Rows from block 2 of a small image classifier, named by matrix and row number. Rows with one number belong to one neuron. Each number is 50 + 10 x the weight over its row's rms, rounded and kept within 0 to 99. All counts start at 0.
After each neuron's rows are labels from the 100 images, of 14976, where the neuron reaches its highest value: "colour at peak" is the nearest of a few named colours to the mean colour under the peak. Only what is clearly more common there than usual is listed. The data: retinal OCT scans (Kermany 2017). In brackets: how many of the 100, against the usual share in percent.
# fc1: MLP up (model.blocks.2.mlp.fc1.weight, 768x192), inputs 96-143
# fc2: MLP down (model.blocks.2.mlp.fc2.weight, 192x768, transposed), outputs 96-143

fc1.645:51 44 38 49 58 58 40 47 59 58 52 63 62 52 64 43 45 47 38 39 46 51 57 59 62 51 55 61 39 30 47 46 44 52 56 41 45 43 59 53 45 40 31 47 55 58 39 36
fc2.645:51 62 59 63 39 47 55 27 46 42 41 51 57 54 39 51 64 52 66 63 36 50 50 58 17 44 51 48 74 56 47 50 74 62 49 65 51 69 35 40 39 43 62 37 58 59 42 65
colour at peak: grey (99 vs 22.1)

fc1.104:40 41 39 54 61 41 57 49 55 54 47 42 44 72 56 41 49 47 46 37 41 65 60 49 55 52 37 57 60 52 52 30 34 52 50 64 33 44 55 46 58 54 45 29 54 47 52 67
fc2.104:42 61 71 55 49 43 56 36 39 43 50 50 46 37 57 52 62 49 63 54 46 39 42 49 39 41 62 53 70 55 54 53 52 47 49 50 48 56 54 33 43 54 40 36 63 51 39 59
colour at peak: grey (96 vs 22.1)

fc1.700:48 13 44 49 49 73 52 54 58 58 47 44 54 42 50 43 61 51 23 57 54 67 37 44 57 60 43 67 38 58 46 38 63 44 58 48 48 35 53 58 58 54 59 53 42 35 51 63
fc2.700:34 45 57 26 34 65 55 73 39 56 58 46 58 49 51 70 61 55 56 48 57 50 33 25 47 39 60 62 54 55 54 47 66 55 65 56 55 44 63 47 66 57 57 42 45 41 51 53
colour at peak: grey (84 vs 22.1)

fc1.706:47 61 53 58 52 63 40 51 59 55 65 73 40 50 57 58 50 65 45 38 50 55 55 54 58 35 55 45 36 32 45 54 42 57 47 54 59 59 73 45 45 51 34 53 30 55 43 16
fc2.706:59 39 40 58 59 62 46 38 63 71 52 48 46 47 63 64 34 58 44 60 54 61 69 46 48 63 47 40 33 43 47 51 60 59 43 48 46 49 41 62 44 42 32 54 48 50 67 54
colour at peak: grey (78 vs 22.1)

fc1.180:57 48 32 45 33 46 68 60 42 33 57 46 58 48 53 57 44 28 38 46 58 56 49 40 55 41 54 52 39 51 62 62 43 60 48 48 48 45 64 50 47 40 64 39 46 59 37 49
fc2.180:37 39 47 35 42 57 60 70 41 53 40 43 53 47 45 34 53 39 62 62 38 42 32 49 45 53 43 52 49 44 47 41 62 51 60 54 49 42 42 44 46 43 41 45 44 37 71 64
colour at peak: grey (51 vs 22.1)

fc1.710:46 61 43 48 59 61 49 60 60 54 66 52 46 74 62 61 55 50 51 31 61 61 60 28 64 46 50 52 42 41 39 60 43 47 42 52 51 48 66 52 66 53 50 46 44 58 43 49
fc2.710:59 55 36 56 42 44 58 41 48 57 48 55 52 53 37 55 46 48 55 49 47 51 69 48 33 61 58 49 55 37 63 42 79 71 47 45 46 50 43 58 44 36 40 43 58 65 65 56
colour at peak: grey (89 vs 22.1)

fc1.136:54 37 37 48 47 44 57 67 60 30 63 51 43 50 66 33 49 48 51 51 44 60 52 44 62 44 45 47 31 40 59 56 45 42 58 38 41 35 64 56 51 48 64 45 40 61 35 48
fc2.136:52 62 52 51 60 44 46 39 56 50 52 63 60 52 43 49 50 48 58 46 44 47 52 73 25 57 50 55 53 41 70 56 36 41 65 54 48 41 51 47 31 56 49 42 36 61 50 37
colour at peak: white (100 vs 3.2)

fc1.640:31 35 40 59 52 63 43 59 49 52 36 47 82 50 59 52 49 49 47 51 65 68 47 60 66 47 57 55 57 40 47 47 52 52 47 45 39 44 62 54 54 36 49 44 46 45 42 50
fc2.640:54 60 59 77 48 42 52 20 45 42 42 55 60 57 39 55 44 37 68 55 42 48 59 61 30 49 62 34 81 48 44 51 62 56 31 53 54 71 41 44 40 43 37 42 62 57 48 42
colour at peak: grey (95 vs 22.1)

fc1.67:58 39 26 51 57 43 63 54 59 35 61 56 46 59 58 40 49 40 44 54 53 54 49 41 59 51 50 49 24 44 67 50 36 47 58 52 33 36 58 53 47 33 55 48 54 61 51 36
fc2.67:45 45 39 66 48 45 61 60 51 49 55 52 46 44 42 50 48 42 83 43 46 40 44 64 29 43 42 54 51 43 58 59 37 45 55 43 45 44 52 46 34 58 62 48 36 59 52 42
colour at peak: white (100 vs 3.2)

fc1.582:53 63 45 52 68 51 39 54 50 48 56 64 54 59 69 61 43 45 50 36 40 48 59 51 55 50 45 58 52 36 48 56 52 59 49 42 55 49 62 39 53 57 38 43 37 56 39 27
fc2.582:61 58 47 63 52 61 48 30 45 56 62 55 42 51 36 51 57 78 47 55 62 43 74 48 44 62 41 56 38 54 57 47 55 32 53 55 49 61 45 65 48 40 55 53 42 54 47 47
colour at peak: grey (93 vs 22.1)

fc1.478:50 45 43 49 50 54 62 55 65 56 56 66 50 69 58 49 44 41 36 28 41 43 58 58 42 44 53 46 75 39 62 34 55 58 55 60 45 46 48 66 55 51 47 25 52 44 53 44
fc2.478:33 72 68 48 54 52 56 50 36 40 75 47 49 55 59 65 48 48 79 59 53 42 37 31 45 33 52 52 57 57 37 58 47 55 49 56 50 60 52 39 59 54 52 37 50 52 42 45
colour at peak: grey (71 vs 22.1)

fc1.145:29 51 48 56 62 60 48 48 34 37 45 43 54 51 52 60 50 51 49 48 59 49 36 25 65 57 50 46 39 48 36 52 29 41 51 37 50 46 65 40 51 51 56 49 46 48 37 66
fc2.145:61 61 54 53 48 33 45 57 58 43 45 59 60 63 46 66 40 57 38 33 53 48 60 57 43 43 53 47 46 37 57 53 49 59 51 59 52 53 66 50 57 42 67 47 55 68 28 41
colour at peak: grey (90 vs 22.1)

fc1.258:37 56 46 56 66 50 38 47 57 49 72 53 43 56 72 45 50 52 46 36 61 68 59 40 62 45 53 49 27 36 44 63 32 55 46 36 55 31 75 41 51 56 42 49 42 40 48 20
fc2.258:60 56 57 55 70 61 51 60 57 39 50 42 39 47 54 63 53 76 41 59 53 45 50 39 47 55 55 40 39 47 47 62 67 57 46 35 60 40 48 40 56 47 53 61 57 62 39 61
colour at peak: grey (91 vs 22.1)

fc1.554:54 53 45 60 79 48 38 50 67 54 69 66 37 52 65 44 53 49 41 47 68 61 52 39 71 44 49 44 48 33 39 54 36 51 48 37 46 42 66 36 57 62 42 54 36 37 41 41
fc2.554:45 57 60 55 70 41 57 36 40 43 63 42 47 33 44 78 48 57 37 72 54 46 55 38 37 53 56 45 41 55 58 53 56 54 42 48 56 49 40 40 71 45 60 46 49 44 51 48
colour at peak: grey (99 vs 22.1)

fc1.740:60 43 35 53 76 70 54 58 48 49 58 65 53 66 62 53 47 53 54 36 54 63 56 48 58 35 52 52 39 36 48 61 36 36 56 47 46 42 63 48 52 47 49 51 35 47 28 42
fc2.740:66 52 60 60 53 52 56 26 55 63 56 55 45 50 46 57 48 60 56 63 53 51 60 45 32 66 45 38 46 46 46 56 52 54 41 50 40 65 36 57 38 43 38 61 45 62 64 59
colour at peak: grey (100 vs 22.1)

fc1.309:43 54 41 40 54 64 50 70 58 42 82 43 43 66 51 58 49 53 41 36 60 57 52 34 56 56 56 47 29 37 54 55 43 44 45 64 52 57 61 55 65 49 58 43 36 53 35 34
fc2.309:58 61 57 54 52 29 59 30 52 58 33 48 56 50 39 47 40 38 54 54 49 45 55 53 45 46 57 43 65 37 60 48 53 67 40 50 39 52 37 48 45 55 48 52 67 61 67 76
colour at peak: grey (61 vs 22.1)

fc1.762:43 56 47 45 44 52 50 64 59 43 56 43 49 64 55 60 42 40 41 33 61 52 51 35 53 43 49 41 57 37 51 59 37 57 56 57 57 32 80 54 60 41 47 34 41 54 34 51
fc2.762:58 50 39 54 38 55 47 41 55 49 46 52 40 51 54 46 38 53 54 63 51 56 64 52 33 64 46 48 65 57 56 42 65 62 56 54 35 71 37 61 48 25 42 37 50 54 51 55
colour at peak: grey (48 vs 22.1)

fc1.709:39 48 40 63 57 25 47 50 46 53 66 58 54 52 60 31 59 40 51 54 60 45 39 51 51 34 39 47 52 43 45 55 46 52 44 35 45 33 57 39 50 41 53 46 59 48 51 56
fc2.709:56 45 50 69 30 48 58 53 45 43 51 36 47 39 40 69 39 44 65 55 45 51 41 50 37 58 42 45 44 46 44 62 48 49 44 45 50 53 58 61 43 51 79 46 25 50 60 39
colour at peak: grey (86 vs 22.1)

fc1.198:55 44 32 59 60 61 37 51 56 42 40 67 60 49 74 48 52 51 52 44 68 60 47 53 59 45 61 56 49 26 52 60 37 55 54 31 39 48 60 55 43 55 44 52 41 54 34 45
fc2.198:56 47 43 73 49 33 46 37 52 47 42 58 70 54 38 55 45 39 44 48 44 61 77 62 47 61 67 47 46 36 58 44 56 48 48 64 30 64 50 62 48 33 52 36 54 57 48 40
colour at peak: grey (98 vs 22.1)

fc1.216:51 55 30 56 79 24 53 49 50 59 55 68 55 56 70 43 45 44 41 65 51 56 55 54 52 33 60 55 30 39 53 55 32 55 35 36 46 26 44 33 61 55 47 49 53 41 49 42
fc2.216:58 61 60 64 42 50 49 37 37 35 42 48 50 48 37 66 39 59 67 51 63 46 50 49 34 49 51 35 45 40 45 78 48 53 41 38 59 63 66 52 43 53 71 53 36 59 41 58
colour at peak: grey (91 vs 22.1)

fc1.204:48 46 43 57 37 49 55 59 43 45 55 54 44 67 56 52 44 67 55 48 53 52 55 43 63 42 43 48 43 37 65 50 49 35 65 54 37 43 51 65 43 54 38 52 45 55 44 46
fc2.204:45 48 54 53 39 36 49 48 55 60 31 42 53 51 56 64 37 44 54 52 51 53 51 62 25 56 42 41 39 43 47 57 49 60 55 54 44 52 44 51 39 45 55 43 38 68 69 63
colour at peak: white (92 vs 3.2)

fc1.231:48 32 62 51 49 66 63 57 43 48 44 39 53 58 49 36 35 72 49 60 58 46 58 55 58 49 57 55 51 49 35 51 59 21 51 58 46 43 29 50 45 56 45 38 59 56 59 43
fc2.231:37 46 55 67 51 46 44 43 48 53 50 69 47 47 44 49 51 39 42 50 56 41 40 47 58 71 59 43 45 43 53 46 23 59 43 40 59 61 60 48 34 60 54 58 59 46 72 61
colour at peak: white (75 vs 3.2)

fc1.89:54 55 35 56 64 30 49 52 58 52 58 56 57 46 64 38 45 37 40 70 52 53 57 56 53 33 55 52 49 48 59 52 48 52 41 48 42 42 44 42 43 35 47 48 64 52 53 47
fc2.89:63 55 47 61 44 43 55 47 53 38 57 41 44 37 46 58 34 56 69 57 48 41 43 51 29 43 39 47 44 52 47 65 48 55 42 36 60 54 55 53 42 58 80 59 42 57 54 46
colour at peak: white (83 vs 3.2)

fc1.308:54 45 33 48 59 37 59 57 55 28 58 49 48 49 49 32 58 41 41 48 42 53 49 44 61 44 50 59 26 51 56 54 39 40 52 44 43 35 53 49 49 45 54 43 55 57 40 40
fc2.308:47 53 46 68 47 44 61 43 57 52 62 60 45 44 41 55 50 41 71 41 50 43 47 62 27 43 45 55 44 45 65 64 40 53 56 48 41 38 50 54 30 57 58 45 28 61 58 37
colour at peak: white (92 vs 3.2)

fc1.539:52 58 47 52 63 41 53 56 32 54 58 54 48 57 54 32 62 50 56 55 53 46 61 45 48 41 44 53 44 39 69 49 46 40 64 55 53 58 58 31 46 29 41 46 50 53 52 36
fc2.539:45 54 64 44 35 56 58 52 34 52 43 40 48 42 50 65 46 58 61 50 43 50 31 37 35 53 45 43 35 46 25 64 54 41 53 46 50 57 50 69 47 54 73 53 42 54 70 59
colour at peak: grey (92 vs 22.1)

fc1.690:56 43 27 54 36 45 55 57 59 37 63 56 49 59 62 49 47 35 37 54 56 70 58 47 52 39 51 58 44 43 58 48 31 60 51 54 31 49 62 55 51 43 62 41 51 55 48 50
fc2.690:48 46 38 53 52 52 59 54 60 46 45 54 52 49 46 35 52 26 79 59 42 54 33 55 20 52 38 50 63 47 45 50 53 53 54 42 43 44 38 55 28 54 60 48 25 42 72 45
colour at peak: white (97 vs 3.2)

fc1.222:61 34 37 42 50 42 67 73 67 36 60 56 47 62 60 38 39 33 42 46 38 51 44 46 57 51 48 59 34 44 65 49 55 46 48 49 29 34 63 46 57 53 55 44 53 52 42 49
fc2.222:44 58 42 35 57 43 55 34 50 54 60 64 56 65 53 44 46 43 60 62 47 43 53 57 29 50 40 40 42 43 54 54 47 48 53 42 45 43 48 35 36 56 42 46 48 56 62 48
colour at peak: white (93 vs 3.2)

fc1.263:47 53 32 60 56 29 52 50 53 57 65 62 56 55 67 43 52 39 41 67 46 50 53 51 58 29 50 52 48 49 49 52 46 52 42 45 37 37 52 46 56 45 49 41 57 38 52 45
fc2.263:53 55 56 71 41 43 55 44 47 33 51 47 49 42 41 61 38 50 69 49 49 49 42 51 37 45 50 43 44 46 43 70 52 51 41 34 63 49 64 57 45 61 76 58 32 52 54 37
colour at peak: white (77 vs 3.2)

fc1.761:44 60 43 54 60 39 48 56 61 52 60 49 40 66 47 43 49 49 33 40 52 55 64 38 46 57 42 54 48 53 40 52 39 43 35 54 32 45 51 39 64 58 51 35 39 49 50 52
fc2.761:39 64 72 42 47 54 50 50 41 42 63 52 41 29 46 60 55 60 67 49 53 42 32 44 51 37 67 48 54 43 41 57 56 44 49 41 61 51 60 34 54 57 36 61 67 48 38 49
colour at peak: grey (93 vs 22.1)

fc1.352:66 42 42 49 47 50 64 72 63 30 62 50 52 51 51 59 44 29 44 43 55 50 49 38 53 47 50 60 39 39 68 56 36 49 61 41 54 37 71 53 61 49 71 39 51 50 23 53
fc2.352:49 55 52 41 40 57 49 36 41 54 43 52 56 55 39 28 52 45 59 61 50 38 46 49 41 60 47 44 58 51 54 38 59 53 56 53 51 53 33 37 37 45 35 47 50 49 73 66
colour at peak: grey (66 vs 22.1)

fc1.244:50 36 35 54 44 33 65 58 51 41 58 55 36 45 64 24 69 33 51 46 55 46 35 36 63 41 41 62 33 46 59 65 51 46 51 46 31 38 56 49 51 46 60 53 51 45 50 52
fc2.244:42 41 56 62 41 50 69 50 48 51 51 53 51 46 38 64 39 35 66 42 48 40 37 55 41 46 49 49 46 39 50 63 47 52 52 37 48 40 56 55 30 57 53 48 35 59 52 34
colour at peak: white (100 vs 3.2)

fc1.621:57 45 40 64 63 20 57 49 46 54 64 59 55 48 59 45 52 39 43 68 47 54 56 57 53 29 53 49 54 50 53 47 50 55 38 51 44 44 49 47 52 35 50 41 54 44 55 48
fc2.621:59 50 45 65 43 41 55 48 53 37 55 39 46 38 44 55 35 50 68 54 45 44 42 52 34 45 40 48 45 54 47 62 44 55 41 34 59 51 56 53 41 56 82 59 42 56 54 45
colour at peak: white (91 vs 3.2)

fc1.556:40 58 43 57 77 55 48 51 53 45 78 57 42 47 64 52 43 55 44 47 61 46 57 38 66 38 48 53 18 35 39 60 34 50 48 32 49 30 65 40 68 50 52 49 44 46 47 19
fc2.556:56 61 44 58 62 50 56 56 48 55 51 59 46 56 54 69 31 64 65 48 66 42 61 41 46 53 66 41 36 37 49 65 57 61 40 29 66 39 57 48 46 55 49 56 53 69 48 48
colour at peak: grey (83 vs 22.1)

fc1.693:36 48 36 51 63 28 53 46 37 52 54 73 65 54 64 51 38 41 63 47 44 49 55 52 54 48 56 64 52 43 51 47 42 59 50 35 54 22 50 38 46 54 44 54 52 48 57 39
fc2.693:46 59 63 76 34 65 46 29 40 52 43 45 48 43 42 77 49 64 56 47 48 53 51 52 38 57 54 37 42 44 42 64 56 45 36 57 55 60 57 69 52 56 60 57 50 54 48 57
colour at peak: grey (97 vs 22.1)

fc1.122:53 52 50 51 52 37 47 50 54 57 58 54 40 52 64 41 52 51 44 57 40 50 43 45 48 49 40 61 52 41 62 43 48 69 57 52 52 39 48 51 45 54 45 39 51 53 50 44
fc2.122:54 52 60 47 49 53 56 39 44 56 35 46 41 33 49 46 54 80 44 67 51 51 42 39 39 60 56 46 36 61 57 52 48 40 55 60 39 55 34 60 52 51 67 62 58 51 68 74
colour at peak: grey (93 vs 22.1)

fc1.292:47 53 37 57 62 23 57 45 50 58 52 61 61 53 68 38 44 36 36 60 46 58 50 58 53 23 51 48 49 51 50 55 55 56 37 38 38 39 49 39 51 47 48 40 58 44 56 56
fc2.292:63 54 52 67 38 45 49 51 49 30 47 32 46 34 44 53 40 52 67 53 51 49 45 53 37 49 46 47 44 50 47 62 54 55 39 29 63 57 63 55 44 53 75 58 36 54 43 44
colour at peak: grey (88 vs 22.1)

fc1.217:45 32 65 53 36 51 43 44 44 73 52 73 54 49 59 33 64 49 57 42 46 36 53 59 55 56 63 41 37 55 72 48 41 49 43 44 52 51 39 47 40 49 60 64 49 51 40 32
fc2.217:40 65 42 51 40 33 46 42 47 41 43 59 41 52 50 62 52 59 61 59 51 59 47 52 50 63 41 35 33 38 44 46 53 47 47 34 47 58 46 31 40 49 42 61 53 67 65 59
colour at peak: grey (92 vs 22.1)

fc1.301:47 50 24 62 52 42 41 58 44 35 58 56 57 62 65 39 43 54 46 46 38 57 65 55 64 46 49 64 29 35 58 54 48 47 55 40 45 34 47 52 37 28 37 41 55 58 39 25
fc2.301:50 47 54 63 41 42 63 37 49 42 42 50 50 42 49 65 42 51 65 51 38 56 40 55 21 46 36 47 62 43 61 58 55 64 57 60 41 63 47 61 43 49 62 33 36 64 53 48
colour at peak: white (50 vs 3.2); grey (50 vs 22.1)

fc1.420:54 39 32 56 41 55 60 59 68 34 53 46 54 51 69 32 62 33 37 54 53 56 44 45 50 42 51 65 42 53 56 43 38 59 48 44 40 40 58 45 55 49 61 36 56 50 44 47
fc2.420:51 46 33 43 58 48 57 45 58 60 44 65 55 52 51 36 51 32 70 66 49 51 44 54 28 45 37 47 61 46 44 60 49 48 50 38 40 43 42 54 26 56 52 62 28 48 70 44
colour at peak: white (93 vs 3.2)

fc1.242:53 46 40 52 68 51 61 49 41 58 45 59 67 65 35 44 45 43 43 49 44 44 64 49 54 59 66 48 54 49 61 50 38 36 47 60 42 49 45 57 59 42 51 51 53 52 48 39
fc2.242:50 42 66 25 60 56 56 53 51 51 46 56 43 29 56 48 66 67 46 66 57 47 34 43 44 44 52 54 54 58 47 53 53 45 48 46 54 45 47 47 60 60 48 66 56 37 58 69
colour at peak: grey (68 vs 22.1)

fc1.378:48 50 46 54 52 78 50 66 53 54 34 55 47 43 70 44 49 48 56 36 63 59 48 47 50 47 55 53 58 41 45 68 49 44 48 40 48 57 63 62 57 70 42 56 53 44 25 59
fc2.378:53 43 45 73 52 32 51 42 53 53 65 49 69 55 39 53 56 36 33 57 55 55 68 52 81 68 59 56 29 48 60 39 43 32 42 64 37 55 48 55 58 38 50 48 49 42 56 34
colour at peak: grey (100 vs 22.1)

fc1.31:48 35 24 53 51 32 67 53 56 42 46 48 52 61 65 32 47 32 38 47 51 58 50 54 58 43 37 52 47 48 48 43 54 53 45 57 35 36 54 44 46 45 53 37 49 58 50 52
fc2.31:59 43 40 59 40 46 67 52 44 46 47 58 58 49 29 55 48 37 65 42 44 60 40 55 37 56 48 54 51 43 66 59 56 43 59 44 44 52 59 58 40 54 59 40 34 52 49 48
colour at peak: grey (67 vs 22.1); white (33 vs 3.2)

fc1.509:36 37 47 51 48 45 51 44 35 48 50 47 43 64 56 37 45 52 46 62 39 54 41 50 50 45 39 37 44 71 41 46 64 28 58 57 57 40 29 45 56 55 35 59 58 69 49 46
fc2.509:40 66 64 56 50 44 46 29 53 41 36 55 48 52 49 46 65 50 70 54 53 58 46 48 36 74 57 50 41 46 54 48 30 61 63 28 37 48 48 51 32 54 43 44 42 60 82 67
colour at peak: white (82 vs 3.2)